config.toml
gain_aug_db = 10
vocab_size = 56
text_encoder_norm_position = "pre"
text_encoder_head_dim = 16
text_encoder_parallel_block = false
optimizer = "soap"
learning_rate = 0.0011
max_precond_dim = 1024
batch_size = 128
weight_decay = 0.1
Rows from block 5 of the audio encoder of a small contrastive audio-text model, named by matrix and row number. Rows with one number belong to one channel. Each number is 50 + 12 x the weight over its row's rms, rounded and kept within 0 to 99. All counts start at 0.
After each channel's rows are labels from the 100 clips, of 14976, where the channel reaches its highest value: "strongest on" is what is common among them; "peak on" is the class under the peak. Only what is clearly more common there than usual is listed. The data: synthesized solo parts of chorales (CocoChorales).
# convs1: first pointwise conv (encoder.blocks.5.convs.1.weight, 192x192x1), inputs 64-127
# convs3: second pointwise conv (encoder.blocks.5.convs.3.weight, 192x192x1, transposed), outputs 64-127

convs1.117:42 42 38 62 76 44 62 66 31 41 48 64 59 39 65 60 50 57 49 40 64 68 58 59 49 54 37 61 71 33 43 59 40 41 55 71 61 45 54 46 48 50 49 31 68 67 45 36 40 54 69 62 58 39 42 59 42 57 51 35 32 73 60 60
convs3.117:47 54 52 53 68 42 52 42 58 49 48 51 34 61 42 52 62 42 58 55 49 34 56 58 54 48 62 45 62 38 44 39 47 73 64 66 44 37 71 63 47 38 64 29 75 74 65 44 33 44 47 40 45 42 64 57 54 48 60 65 44 25 51 35
strongest on: note D#4; note D#5
peak on: D#4; D#5

convs1.67:54 48 40 42 49 61 33 65 57 47 61 44 59 26 73 67 42 48 40 47 54 59 44 61 54 47 53 45 39 50 18 68 46 40 60 46 50 63 62 39 56 58 58 36 47 40 34 42 56 39 44 48 71 49 53 32 42 45 56 35 47 32 46 35
convs3.67:62 48 59 29 45 58 60 66 36 62 60 59 48 24 54 08 66 41 30 49 50 60 48 42 73 45 41 59 49 49 52 59 43 30 54 47 38 54 46 55 54 61 61 57 33 63 31 45 36 42 42 43 53 44 38 44 49 50 55 61 72 39 60 61
strongest on: note D#4
peak on: D#4

convs1.66:68 32 46 53 55 75 41 54 25 52 48 43 40 45 57 49 48 58 40 54 63 35 58 41 37 41 47 70 38 35 44 50 48 43 65 44 45 36 54 43 25 56 45 26 57 56 36 49 39 33 46 51 57 42 56 71 93 58 50 41 62 38 65 38
convs3.66:32 50 61 23 48 61 39 50 46 56 52 40 36 53 46 66 80 49 46 52 41 63 52 43 27 51 49 40 53 66 71 49 49 62 45 60 49 67 59 64 78 62 50 44 64 52 34 47 38 26 46 24 52 40 37 63 33 64 52 62 78 70 50 58
strongest on: note A#4
peak on: A#4

convs1.20:43 60 47 59 38 37 28 55 53 52 39 57 49 42 31 46 31 51 33 47 47 48 42 49 21 55 39 58 30 24 41 44 38 65 48 64 42 57 47 45 60 38 23 51 49 74 61 29 82 65 71 63 70 51 61 45 45 66 55 56 42 41 50 47
convs3.20:45 64 16 20 47 36 70 59 40 53 41 49 56 58 50 67 54 54 48 38 53 58 42 54 52 49 42 56 51 20 48 58 46 50 61 42 71 77 22 39 59 35 59 70 67 50 49 52 69 74 44 31 51 54 44 43 43 38 49 41 51 46 54 34
strongest on: note G5; note D4
peak on: G5; D4

convs1.103:43 42 21 37 58 59 20 33 51 56 69 33 60 57 32 39 32 64 26 50 37 64 57 35 40 54 48 58 48 30 59 50 62 47 67 46 64 48 69 52 49 44 49 49 46 46 73 48 55 51 62 64 36 62 40 59 64 52 39 43 50 44 46 53
convs3.103:39 64 32 41 36 61 38 42 14 46 42 40 49 48 62 62 27 71 61 49 54 75 46 42 40 55 62 51 47 77 58 38 51 25 57 62 35 55 51 55 43 44 45 42 45 50 58 47 45 75 66 39 40 40 48 40 20 54 66 41 36 53 54 30
strongest on: note A#4; note A#3
peak on: A#4; A#3

convs1.82:44 32 45 57 46 42 43 62 83 52 43 52 59 35 41 46 69 67 59 34 64 23 45 42 33 65 57 45 44 57 49 38 28 54 34 46 41 51 54 74 48 47 50 55 58 37 47 36 70 41 27 38 39 47 48 61 52 39 83 21 46 50 60 44
convs3.82:53 58 27 45 60 52 30 23 45 47 43 48 61 45 18 44 56 55 53 33 53 62 63 41 52 44 46 43 34 60 71 45 53 53 49 59 49 31 46 48 58 36 63 58 44 62 44 62 16 29 57 41 51 55 51 56 46 55 32 48 51 58 64 44
strongest on: note G4; note G3
peak on: G4

convs1.162:40 47 65 50 32 57 55 56 61 54 57 38 61 59 46 66 41 32 61 46 63 37 63 47 39 49 58 63 55 62 44 58 46 56 65 40 31 52 45 51 56 61 70 48 44 72 34 32 56 42 54 29 47 50 49 50 45 47 66 72 54 32 56 49
convs3.162:74 60 48 33 34 64 39 54 24 44 44 43 54 33 34 45 40 56 42 31 55 39 48 56 38 46 35 27 59 82 44 51 54 20 54 46 50 38 46 49 42 67 61 37 48 55 58 68 63 44 33 49 54 39 40 45 65 40 39 44 62 38 37 59
strongest on: note G#4; note G#3; note A#4
peak on: G#4; G#3

convs1.185:47 29 52 51 52 51 45 45 51 53 72 37 37 49 40 69 42 49 41 48 48 39 76 32 62 62 51 32 48 39 41 52 21 57 65 42 44 38 48 53 38 56 43 46 47 39 34 70 46 55 44 59 57 27 54 54 53 56 69 45 40 27 50 29
convs3.185:61 45 46 37 48 21 51 45 54 44 73 39 59 42 29 54 52 36 54 53 53 57 59 47 42 47 32 54 49 67 71 58 57 35 72 53 45 61 53 54 73 37 37 35 56 45 41 42 36 47 45 54 51 65 41 35 70 55 67 76 70 80 55 58
strongest on: note A#4
peak on: A#4

convs1.180:65 35 56 37 73 37 56 53 44 53 58 44 37 54 43 46 40 46 41 62 58 42 56 36 61 58 28 37 39 36 50 47 41 57 67 51 53 50 56 48 56 57 44 62 47 36 63 61 69 38 62 46 48 34 37 57 30 50 42 19 53 54 59 55
convs3.180:62 59 35 64 64 61 51 44 32 64 47 62 50 59 47 27 51 48 39 65 46 69 55 52 44 58 61 68 55 31 51 42 60 36 41 53 53 54 64 43 37 23 33 69 62 65 46 20 45 45 41 46 48 54 31 33 47 32 32 22 37 55 44 41
strongest on: note G5; note F5; flute
peak on: G5

convs1.179:59 67 66 48 44 24 56 53 56 87 57 45 36 48 32 41 54 51 49 57 40 53 47 46 38 44 59 46 55 60 46 55 42 49 62 30 52 70 48 45 57 60 30 51 27 52 45 34 46 87 45 41 41 26 55 56 57 44 54 57 56 65 33 36
convs3.179:59 51 69 32 59 35 39 38 84 67 65 50 30 55 51 45 47 53 47 58 50 49 49 51 55 64 64 62 42 41 65 39 53 51 69 57 42 60 58 41 41 63 25 72 33 45 59 35 67 63 58 57 51 39 73 38 38 61 81 43 55 62 40 59
strongest on: note B3; note A#3
peak on: B3; A#3

convs1.175:72 36 31 42 64 58 56 47 50 59 54 68 50 48 17 35 42 39 54 48 44 40 50 55 60 26 65 39 64 51 38 35 33 60 52 43 75 48 66 44 46 38 47 48 80 56 44 47 67 61 58 23 61 61 33 53 74 41 36 52 63 39 65 32
convs3.175:41 47 48 31 38 81 61 62 41 46 53 16 39 55 40 45 51 45 45 56 58 74 47 51 62 48 52 52 63 36 54 38 44 58 84 54 48 77 42 55 37 50 26 53 61 65 58 45 54 43 51 73 54 62 57 47 49 28 64 47 76 70 59 57
strongest on: note G4; note G3
peak on: G4

convs1.176:41 39 50 60 61 62 45 52 49 49 35 33 39 36 50 53 65 41 66 49 51 48 36 58 73 64 14 49 56 59 62 47 49 29 55 57 25 58 48 48 63 53 49 49 58 44 36 48 46 57 46 30 55 61 46 33 56 56 54 47 43 63 34 44
convs3.176:33 42 51 70 81 59 56 63 48 70 37 67 61 58 51 52 49 18 44 52 51 50 43 32 45 51 41 63 48 60 40 39 44 59 64 51 61 38 63 55 50 64 36 32 35 32 51 44 50 49 60 34 42 70 63 52 51 43 48 50 52 71 42 61
strongest on: note A#4
peak on: A#4

convs1.160:35 31 50 60 32 57 46 53 55 49 49 61 39 48 46 51 63 62 48 41 57 45 44 46 47 57 32 60 46 38 21 71 45 65 58 41 43 65 44 53 40 51 41 50 34 54 24 75 41 32 53 45 54 11 51 38 60 55 55 51 53 61 56 50
convs3.160:52 41 72 58 27 58 42 39 30 36 69 48 50 48 54 55 59 56 65 50 49 29 49 70 51 58 67 28 42 51 46 61 54 64 30 55 58 43 47 42 58 64 52 61 59 73 29 39 32 38 46 67 52 57 63 63 42 66 50 42 38 70 57 66
strongest on: note D#4; note F4
peak on: F4

convs1.30:35 65 50 48 78 44 58 40 31 53 54 46 34 49 47 51 54 39 61 36 54 56 53 65 62 47 33 60 47 57 69 31 43 52 57 50 63 49 29 48 39 41 36 59 67 53 48 43 54 33 37 53 70 45 90 56 37 63 61 69 46 49 46 45
convs3.30:57 14 56 55 55 53 58 51 45 39 59 51 70 51 62 55 64 46 55 41 47 35 57 44 63 64 39 64 55 54 33 55 46 43 44 42 52 40 42 41 61 36 66 48 66 40 60 32 51 63 44 43 56 46 35 51 52 45 46 67 53 49 63 68
strongest on: note A#4; horn; note A4
peak on: A#4

convs1.177:49 17 49 41 35 46 50 48 50 59 43 37 46 52 33 69 50 25 66 46 43 38 54 57 54 47 58 51 52 36 49 70 40 64 71 51 67 39 67 48 61 61 61 47 54 53 62 64 29 61 62 47 44 46 50 43 80 65 62 46 74 50 70 63
convs3.177:72 76 63 43 38 65 37 47 57 34 58 47 53 36 21 39 55 35 64 52 46 59 64 45 25 55 49 61 55 29 45 42 47 58 48 44 64 58 54 42 45 49 46 61 46 56 40 53 46 45 46 53 53 62 57 60 54 45 74 74 54 53 52 50
strongest on: note C#5
peak on: C#5

convs1.101:66 54 62 60 43 44 47 74 56 52 45 55 26 57 52 57 46 49 72 62 61 65 46 77 44 59 57 60 46 91 51 47 41 43 58 41 40 34 37 45 36 43 55 41 40 43 39 46 46 49 59 59 56 44 54 44 34 51 39 76 71 45 40 38
convs3.101:61 53 47 61 47 42 49 39 27 63 53 51 46 43 57 58 53 38 40 51 52 56 32 52 58 62 39 63 53 35 61 61 55 53 40 37 50 71 52 57 49 48 14 57 37 60 55 59 62 36 48 51 62 76 38 56 49 47 22 46 48 43 50 71
strongest on: note C#5; note C#4
peak on: C#5

convs1.118:20 49 69 40 71 33 53 46 47 57 61 53 38 46 44 65 37 38 41 50 54 47 41 47 47 48 42 65 45 66 65 67 66 45 53 65 59 70 52 71 63 43 49 49 56 63 56 53 56 57 52 38 48 44 44 45 51 45 43 29 58 67 47 52
convs3.118:30 12 74 50 46 61 30 64 47 25 44 58 30 59 37 61 54 64 54 39 46 69 57 58 58 33 38 56 37 36 65 46 36 69 58 37 43 50 54 54 45 67 41 49 36 47 33 43 38 68 51 46 50 46 27 55 51 57 54 54 57 54 62 40
strongest on: note B3; bassoon; cello; note A#3
peak on: B3

convs1.106:48 48 55 49 65 60 67 56 38 43 66 45 46 71 50 58 50 53 47 45 41 62 33 67 57 38 43 61 40 44 48 35 60 37 47 52 48 57 58 49 51 47 51 31 35 46 53 59 64 53 55 58 62 49 46 51 64 51 47 51 41 67 72 40
convs3.106:69 58 51 34 63 65 33 66 45 57 62 43 62 49 58 42 46 41 46 53 41 67 28 53 67 52 59 56 50 35 81 50 45 61 40 55 55 54 44 47 48 37 70 36 57 17 42 57 68 50 46 86 54 39 38 47 31 38 58 48 68 52 46 46
strongest on: note F#5; trumpet; note G#5
peak on: F#5

convs1.94:20 41 55 56 51 44 45 58 55 57 67 49 40 61 39 51 41 74 44 54 47 43 47 50 52 40 42 51 52 48 40 61 74 40 64 58 36 54 33 53 51 61 59 48 64 21 62 69 55 38 61 51 45 45 37 54 52 60 45 44 49 30 35 52
convs3.94:80 39 58 37 31 58 29 50 81 43 55 36 50 51 64 51 48 48 55 48 54 85 32 58 58 63 60 39 42 58 44 49 59 62 24 51 38 59 59 52 72 53 55 52 39 37 37 51 21 42 50 56 49 60 41 56 62 73 40 52 62 40 54 45
strongest on: note D#4; note D#5; note F5; note F4
peak on: D#4; D#5

convs1.104:46 52 80 37 47 52 38 66 73 51 46 36 44 52 44 69 47 31 51 51 50 50 48 36 66 57 38 38 61 62 56 44 63 64 55 46 42 44 55 38 44 58 39 27 31 54 61 56 53 46 35 67 48 54 65 30 42 55 46 41 64 30 55 49
convs3.104:56 33 58 44 48 24 51 58 62 43 54 46 53 50 27 57 28 59 45 55 59 53 32 52 55 42 52 45 59 36 61 54 56 60 19 53 64 55 44 54 83 53 60 50 32 37 31 31 49 38 45 62 42 57 24 40 60 37 74 45 52 47 49 57
strongest on: note G3
peak on: G3

convs1.158:35 43 39 30 37 55 51 46 44 44 52 54 39 56 45 30 36 57 36 61 61 67 49 55 56 51 65 50 54 54 23 60 44 45 71 27 43 63 56 28 44 60 41 51 23 31 41 48 54 42 54 61 66 43 50 73 53 39 48 59 52 68 59 55
convs3.158:33 52 42 53 40 61 45 56 22 43 34 33 44 35 21 56 40 50 57 57 49 59 45 52 80 50 61 33 33 32 47 47 45 63 60 45 49 37 60 58 68 45 67 49 45 36 51 36 72 48 47 80 55 63 18 37 46 45 61 78 60 76 45 45
strongest on: note G5; trumpet
peak on: G5

convs1.159:46 58 37 67 62 43 45 39 60 59 67 54 83 66 52 61 47 54 50 56 52 40 39 46 43 59 58 63 24 54 36 75 32 41 49 34 46 47 49 59 46 61 69 33 47 48 49 64 36 34 53 68 42 46 49 27 57 61 55 55 39 64 49 60
convs3.159:59 55 53 35 45 53 45 59 58 38 46 55 58 48 56 40 28 67 67 57 47 51 29 48 77 50 43 40 56 64 55 35 43 52 51 39 45 48 44 48 67 56 63 49 45 62 57 36 44 72 44 79 48 51 40 43 43 42 74 64 51 58 63 54
strongest on: note C#5
peak on: C#5

convs1.39:28 36 69 26 47 30 21 51 57 51 28 50 68 29 30 42 51 61 46 66 47 42 43 43 49 61 40 49 47 55 70 58 59 33 72 70 42 49 66 43 53 62 66 47 48 45 76 58 62 49 49 60 54 69 58 56 46 28 40 21 54 44 51 52
convs3.39:42 44 48 48 61 78 52 64 56 36 67 49 67 47 34 49 46 69 58 33 37 68 33 31 60 50 71 39 57 52 65 37 59 52 44 55 33 62 35 53 46 57 52 63 45 56 35 78 29 51 65 65 61 58 46 54 52 61 48 48 61 52 51 52
strongest on: note D#4; note F4; note F5
peak on: D#4

convs1.59:44 45 33 39 45 45 72 49 41 43 54 46 62 59 31 71 48 33 56 24 41 36 66 37 36 42 43 48 61 61 60 46 26 37 38 70 54 54 50 51 34 46 60 53 46 38 46 46 38 44 40 56 45 51 47 44 48 41 47 59 58 45 48 36
convs3.59:62 57 57 49 70 63 48 46 49 51 42 52 41 41 45 41 62 61 47 52 57 60 48 45 38 43 53 36 30 37 46 46 56 52 28 49 53 35 57 50 48 67 28 46 29 50 23 47 30 63 46 73 45 35 23 46 82 43 68 28 30 46 39 61
strongest on: note G#4
peak on: G#4

convs1.16:60 39 57 61 56 47 71 76 56 62 48 44 58 29 23 42 47 39 49 63 54 39 50 50 63 67 56 72 37 62 59 41 53 45 59 33 45 64 48 54 40 46 41 35 43 36 73 76 68 49 46 48 52 29 39 61 37 54 56 54 58 45 68 49
convs3.16:41 58 35 42 68 38 39 57 45 62 34 48 29 42 52 48 50 51 44 43 48 80 41 51 31 48 59 48 50 33 73 45 52 51 70 46 46 91 48 57 56 50 66 75 37 61 46 51 18 54 52 59 52 59 66 53 28 49 54 39 75 50 45 41
strongest on: note G#4; note G#3
peak on: G#4; G#3

convs1.42:59 65 47 63 54 66 36 47 33 48 47 35 58 32 33 45 40 38 34 55 42 48 30 43 46 40 53 54 43 48 54 35 47 49 48 78 52 48 41 50 69 35 27 37 60 39 42 62 70 60 53 51 45 36 58 56 16 50 62 31 50 32 68 60
convs3.42:41 73 60 41 43 60 54 36 52 67 56 40 40 57 37 51 65 49 43 40 78 70 43 45 35 49 50 49 52 73 62 60 49 51 67 42 52 33 58 50 29 57 59 33 60 51 55 56 44 60 50 45 43 47 41 43 00 49 43 42 46 60 47 54
strongest on: note A#4
peak on: A#4

convs1.139:22 41 58 42 57 61 70 55 46 49 50 45 58 42 57 68 54 47 46 53 54 51 43 51 45 49 52 41 40 55 38 62 42 59 64 36 49 53 61 55 75 24 43 16 64 54 16 35 62 42 46 52 22 38 56 45 53 58 35 51 55 26 43 49
convs3.139:40 60 44 35 69 66 58 43 57 40 44 61 56 56 30 36 49 54 46 37 41 56 52 44 40 39 46 57 48 72 32 45 46 51 55 42 48 56 56 38 45 67 52 63 47 51 57 41 64 39 31 47 49 41 43 53 69 56 53 53 65 65 48 68
strongest on: note G#4; note F#4
peak on: G#4

convs1.53:42 67 47 35 55 62 37 72 51 42 29 38 59 14 53 51 39 70 52 71 61 56 44 67 33 71 60 59 49 50 38 47 46 40 32 44 43 55 40 48 61 52 46 49 57 48 43 52 35 51 52 38 36 27 59 30 47 54 49 69 55 43 48 47
convs3.53:51 39 53 39 51 69 37 74 65 36 59 34 44 45 56 49 54 50 55 58 42 55 48 59 48 39 52 43 46 28 50 37 43 57 62 66 70 58 37 48 47 45 60 24 52 62 46 65 48 52 51 59 43 59 48 32 39 40 67 63 62 45 62 47
strongest on: note G4; clarinet
peak on: G4

convs1.0:49 43 41 78 40 42 63 43 45 44 55 46 61 59 30 51 65 61 48 51 59 52 59 46 61 37 48 45 46 47 71 62 53 40 57 54 46 99 46 53 23 53 65 45 20 52 40 50 46 60 41 77 56 45 41 46 43 49 48 51 45 45 48 75
convs3.0:50 62 33 30 39 50 46 41 39 42 25 43 42 57 22 61 50 57 47 55 49 80 44 41 27 54 61 55 56 39 44 45 50 32 14 54 62 06 56 51 35 58 57 50 24 55 42 50 90 27 54 48 46 53 51 56 47 52 64 58 23 44 45 50
strongest on: note C#5; note C#4
peak on: C#5; C#4

convs1.11:52 54 51 46 50 43 44 57 36 47 45 38 57 39 31 50 49 53 44 50 22 71 45 51 37 63 45 31 50 45 30 64 52 58 63 44 49 60 47 34 48 63 66 53 51 36 52 68 44 47 44 57 46 57 43 51 45 45 50 42 44 23 47 55
convs3.11:52 49 50 47 57 55 59 53 52 47 43 50 45 31 28 52 37 49 46 46 54 51 59 42 12 51 56 50 52 38 35 49 55 34 32 45 47 75 41 56 82 60 73 60 48 45 37 35 87 60 62 56 52 61 44 61 68 64 48 45 51 53 47 44
strongest on: note D#4; note D#5; clarinet; note F5
peak on: D#4; D#5

convs1.10:52 35 46 64 33 37 28 40 22 51 25 34 76 44 51 49 76 50 54 65 75 69 52 42 42 35 38 55 30 57 48 51 38 55 56 42 54 63 42 41 51 63 67 42 48 44 44 42 51 74 58 14 57 49 41 52 47 46 54 45 67 42 35 34
convs3.10:56 32 56 52 40 22 33 47 56 37 57 60 33 61 55 42 34 41 53 49 50 60 38 53 44 43 71 35 54 56 67 48 43 43 30 48 51 63 56 56 53 51 35 54 34 62 64 58 47 66 52 39 47 64 44 58 47 43 62 32 59 61 49 52
strongest on: note G3; cello; note A3
peak on: G3

convs1.38:60 45 58 34 53 19 49 53 41 53 53 38 34 42 35 52 45 48 45 51 43 46 57 74 27 58 52 72 51 13 41 49 51 72 75 35 53 46 48 72 71 46 55 50 32 69 45 65 46 53 44 45 55 45 23 61 50 53 37 40 61 44 50 37
convs3.38:47 54 45 48 59 44 51 41 63 48 62 75 54 36 32 54 64 52 50 50 50 40 61 62 42 54 44 51 53 84 60 57 54 78 44 45 50 41 50 49 46 49 24 34 50 45 70 55 60 59 41 61 54 56 75 44 48 37 52 56 49 47 59 57
strongest on: note G#4; note G#3
peak on: G#4

convs1.131:37 40 39 52 34 56 49 46 42 57 53 45 44 25 77 44 40 50 55 87 52 59 38 44 32 58 57 49 44 63 54 35 72 51 40 49 63 61 39 37 40 61 53 60 45 37 54 36 54 54 31 57 65 51 48 67 59 51 46 68 50 27 52 40
convs3.131:52 32 57 66 51 49 66 46 52 35 41 36 56 57 32 36 43 33 46 52 37 39 66 36 50 43 40 30 37 49 63 54 39 43 46 47 50 63 47 45 55 39 26 52 51 52 68 39 32 75 58 50 68 45 62 64 70 56 66 66 39 64 51 25
strongest on: note C5; note C4
peak on: C5; C4

convs1.88:70 57 40 43 43 47 57 46 67 52 63 39 55 42 50 62 51 57 65 55 59 52 48 60 44 74 58 44 73 89 65 27 46 43 49 52 54 47 65 51 47 54 38 59 59 58 38 48 48 53 29 51 63 69 44 59 52 29 32 63 61 40 56 45
convs3.88:57 54 49 77 46 42 47 48 62 38 78 51 58 34 36 44 40 53 48 61 51 64 53 37 68 41 61 57 45 45 57 40 51 43 31 58 55 65 50 28 70 29 81 66 35 55 63 53 51 52 40 33 53 60 31 43 77 48 55 41 48 65 54 42
strongest on: note F#5; flute; instrument: trumpet; note G#5
peak on: F#5

convs1.89:49 47 62 42 66 40 53 46 63 53 55 56 48 38 35 49 60 63 36 64 49 44 46 45 57 56 51 54 61 46 77 55 66 56 44 60 44 80 58 49 46 44 53 54 33 44 52 56 47 44 56 59 61 45 51 43 90 42 34 51 65 48 33 43
convs3.89:33 41 39 47 53 42 46 54 56 58 47 55 55 53 29 48 62 54 46 45 52 46 58 53 21 53 55 45 59 42 77 55 51 34 44 53 42 57 65 44 57 67 40 33 02 39 45 66 99 64 43 32 38 55 72 53 00 37 53 33 58 37 47 56
strongest on: note A#4; note G#4; oboe
peak on: A#4

convs1.68:75 43 68 55 49 54 37 60 49 67 26 43 41 59 56 55 69 51 69 73 37 24 64 71 41 58 59 49 44 24 64 61 42 52 50 70 58 41 43 58 41 49 45 69 42 30 68 64 43 40 45 36 64 47 28 53 52 58 68 52 41 56 45 57
convs3.68:50 59 58 49 52 33 44 44 22 41 50 39 47 34 43 66 72 19 37 75 56 70 74 50 51 53 50 46 47 18 39 50 65 44 64 49 56 65 37 56 56 51 52 29 61 47 39 38 42 51 50 56 47 43 53 57 37 39 42 26 52 48 61 50
strongest on: note D#4; note F4; viola
peak on: F4

convs1.168:47 40 40 58 33 57 62 47 43 35 60 54 50 62 51 50 47 67 30 31 47 40 61 62 39 54 50 51 52 35 42 49 50 48 49 55 39 37 54 60 40 46 50 36 62 43 37 30 61 38 59 49 42 57 46 57 55 40 74 61 57 67 44 40
convs3.168:46 33 39 64 34 55 46 53 50 62 72 47 61 30 69 43 52 48 59 60 53 26 53 50 38 44 65 37 52 57 48 57 62 55 48 51 49 48 51 53 74 59 38 51 41 35 44 57 89 46 60 33 55 59 66 63 61 35 58 60 53 63 45 60
strongest on: note F#5; trumpet
peak on: F#5

convs1.105:42 47 52 56 71 51 61 64 44 46 56 37 42 51 74 49 52 45 79 47 48 49 65 53 33 51 40 37 46 43 43 45 61 28 61 48 46 49 49 75 56 35 50 57 41 42 69 44 50 53 47 57 41 51 82 40 40 61 14 57 73 39 44 40
convs3.105:60 58 52 33 32 58 31 49 53 30 45 36 30 39 31 56 64 31 51 21 49 58 34 41 45 56 66 39 72 32 52 49 50 04 61 61 38 73 46 54 62 58 71 57 47 78 46 58 82 38 51 58 56 48 52 57 55 47 68 27 35 77 59 63
strongest on: note C5; oboe; note A#4
peak on: C5

convs1.85:46 56 51 30 18 53 53 39 54 54 51 45 48 57 55 41 54 39 27 42 60 49 63 48 53 46 65 53 61 57 46 45 34 50 65 53 44 49 38 49 39 37 51 31 44 50 40 41 65 38 69 55 36 47 52 41 71 49 55 52 44 74 66 38
convs3.85:37 26 46 56 56 58 48 41 66 58 33 53 51 55 68 52 53 37 53 75 38 56 49 50 23 43 44 27 58 43 43 39 51 45 60 46 49 61 31 56 49 28 45 60 42 45 79 46 56 39 51 46 43 41 69 59 71 65 49 36 51 47 50 33
strongest on: note G#4; trombone
peak on: G#4

convs1.92:54 41 42 60 75 64 65 48 48 56 34 51 35 55 57 55 49 61 52 41 50 37 47 61 59 56 33 52 55 31 59 50 40 44 42 58 43 39 32 48 37 33 17 68 59 43 42 46 61 49 45 64 59 52 59 33 61 35 43 47 71 54 58 52
convs3.92:74 35 53 29 51 44 60 38 30 48 56 44 60 33 24 31 56 27 48 47 31 60 48 46 92 45 62 79 55 49 59 36 55 64 68 52 46 41 58 44 69 64 61 56 49 62 40 55 29 55 57 47 51 62 63 55 74 62 42 44 70 60 73 45
strongest on: note G5; note D4
peak on: G5; D4