Weights of a small contrastive audio-text model.
Training: soap at rate 0.0011, batches of 128.
Rows from block 5 of the audio encoder of a small contrastive audio-text model, named by matrix and row number. Rows with one number belong to one channel. Each number is 500 + 40 x the weight over its row's rms, rounded and kept within 0 to 999. All counts start at 0. Numbers have three digits each. After the name is the row's rms in percent of the matrix's.
After each channel's rows are labels from the 100 clips, of 14976, where the channel reaches its highest value: "loudest" is the band of the loudest frequency at the time of the peak. Only what is clearly more common there than usual is listed. The data: synthesized solo parts of chorales (CocoChorales). In brackets: how many of the 100, against the usual share in percent.
# convs1: first pointwise conv (encoder.blocks.5.convs.1.weight, 192x192x1), inputs 64-127
# convs3: second pointwise conv (encoder.blocks.5.convs.3.weight, 192x192x1, transposed), outputs 64-127

convs1.14 093:516418457496449553487485464555529468547508475464551492440518473468440489548607480529479531551505445509430485478455510552502419471473541489509470509466538539496515528480535513513538430515482505
convs3.14 096:431468480446496564428524512535569556526465485551518496446449497459459529427483534571534590509472459517538521574501582463523562435501535518570491561529459572491469537505461511500585512513486565
loudest: 1000 to 2000 Hz (33 vs 12.7)

convs1.150 084:493541580518488458543470503489505493560522531444496452561536433566490531510529465557556530545530557455529508516564514487450515541510481512439524535484446524511433441558468502481463536529500479
convs3.150 102:453550562484496488447470475455493546464493496561523465494529491555470556572515475439562536382485483538479499574490502457523575519529477515483463525503431523521491512467479427563561500450489491
loudest: 500 to 1000 Hz (58 vs 28.6)

convs1.130 110:550503501541524467474500469461465484518450435450504548570536523508484493542518428452486447532528586445434498472500520501518482550564456488568531501443513400506492481553569477579510500444505536
convs3.130 103:458540469537512507515483449557572443490458461495632583485495549543532512606517529507501498529532516499518519504493554519495540481535498501514540582500527426507493449512531403574479461502525456
loudest: 1000 to 2000 Hz (32 vs 12.7)

convs1.91 097:501489525531439538527509486527486501516537566519559487508464487475513478516455529496450648488475483559440396535449518507488525504462485523578558494566423547515498463453484506495466540447497470
convs3.91 096:455443570461507433446512513537502503490481653479511577539521526495596451456489510489485599486510550535504522519380467490433490550486574507428505455480507533492540540511433499531482530446458479
loudest: 500 to 1000 Hz (80 vs 28.6)

convs1.181 105:454581560526536529484478479499475519493515549498410524548570455496536515481541562469504550461556472524517436532468591460491520563513482483443489511568515568445478582504530470530542542463482473
convs3.181 092:544563515491475504498478532545494514557557533476451453503463480528404507382497509478455540466471509559552520499430581545500522524512624494488506420478544616503565397492534521516488605532459473
loudest: 500 to 1000 Hz (78 vs 28.6)

convs1.147 076:485428503530459439412505498543613510520434469483481584529515512467483483551480507487497527531498507481501545531492517520489525452523436481437552523546617477451518513476486497507512546469490485
convs3.147 080:492422441492461488496521441536383461450497492485381550492449509483510544506518479455510517410502494565483467508552496489543530532463556468473492445441478478480492542543549495450524504424522572
loudest: 250 to 500 Hz (87 vs 50.4)

convs1.37 088:454443503521533543422500499522515502509434574487453463494441459508480540507485492487488493570556485448468473449506465485487486479534470493617497407476532473511487513505449495523490574466482518
convs3.37 094:517461537539417494477495455485492414466574573637507498490511493488459530412487534514499472556488491451522490471473556527470449484529534429405513537525471528520504469465515438393542483468535482
loudest: 500 to 1000 Hz (81 vs 28.6)

convs1.47 108:500520553511554514560503522541505480491529496491487505537490512468540506529553516493500505513515575530499576474493482511500534474516459472431472491530438506451505450500413545458505493472476564
convs3.47 091:451524562561492536521509507503577601504458570495414518473542462500547505588519514499526482460477529453460512504440542478479541592493487522561476456416478506473486455462512562590428522534512473
loudest: 250 to 500 Hz (79 vs 50.4)

convs1.29 115:548481520532531508504413483551525430499468489424474517534486523523553561461500515544468524522471493578479530577494486523532503483509484478506550496437533547447492496583466506462408463457520458
convs3.29 108:519453487506542492548540501441506544528490477535497549496490479460496503408505506539522491563494486482567468568467460525532494436507516450467465557464482534509503405490405478353521539408550511
loudest: 1000 to 2000 Hz (32 vs 12.7)

convs1.155 092:485477500472595525475517528506562532548540520509483447505469442501474530413515477505500407565464501489490507504471532578506533491511545489521526487486489489448492420570483502507530442540542491
convs3.155 086:474501478531542448596462472521527549564526499566470530481506511479550530529498494494507603437484470559466466495479452478431487495551562494534532383496500545493441569525526532517441543444499520
loudest: 250 to 500 Hz (84 vs 50.4)

convs1.148 089:526445530527546500532525495514497532555486470502540432486459524499419464549482492563390615514516482435520448518473473502507409506550476444508536568570430445529540499469518457473487424484501468
convs3.148 095:555487533551401472460503469532477527471489487632489504545519508545549462561551522505564517605489475461470523543490505548472536470480522489558446454482521486544471492526479526539434429523477574
loudest: 1000 to 2000 Hz (36 vs 12.7)

convs1.110 102:556535445474553431544491516423550541511484555540521502532450482469445483412504523468434501516455534484422547501501514511514491511526448510460522470446484493515465481537462509518456511552498483
convs3.110 122:474477534447496458475462478455491441441448504526491471492469521539436504554520490556488456542498496438457462526559470493582487561527578537550516563414503535498474459479457447535483610494503583
loudest: 500 to 1000 Hz (59 vs 28.6)

convs1.83 104:470520510486486491496487427460537447504442588495465514456535526463504524488540515461558535509496587491458452507479494481507504488547474541617476505506528511477543498541493449501413585484489490
convs3.83 108:486555467517511432495473548496510492524534537467457489514450479504486486541519467462500394532509516519518469469482518501518528504476583439509523557436481550578543463460478407555494549558513475
loudest: 500 to 1000 Hz (61 vs 28.6)

convs1.100 097:514506521518510543525422508520481547546554432577529483509512522496480513531500410554458479513451473460449513563468550604571480504506486549508432494472570502480499510537511456444479520495502531
convs3.100 100:494533548534571526519514467468569509496420562451577456517539528436483527444498531590534553499533516498473500459485469490465511509470487530449532512427487448471518471517430518535470452484512476
loudest: 250 to 500 Hz (76 vs 50.4)

convs1.170 104:541498521476462533519489552500488535480523508443517471485431519494522556476556480480496511448522575489433531460532539472486483511528504519490524493459555538567558511471472533441531495687514553
convs3.170 105:621535490469545472525495508451476510537489450501561454476528465506463543582447482484536473492527501470483501430464531512502579512454484531563491385447502466491488348493504481496524480561513539
loudest: 250 to 500 Hz (82 vs 50.4)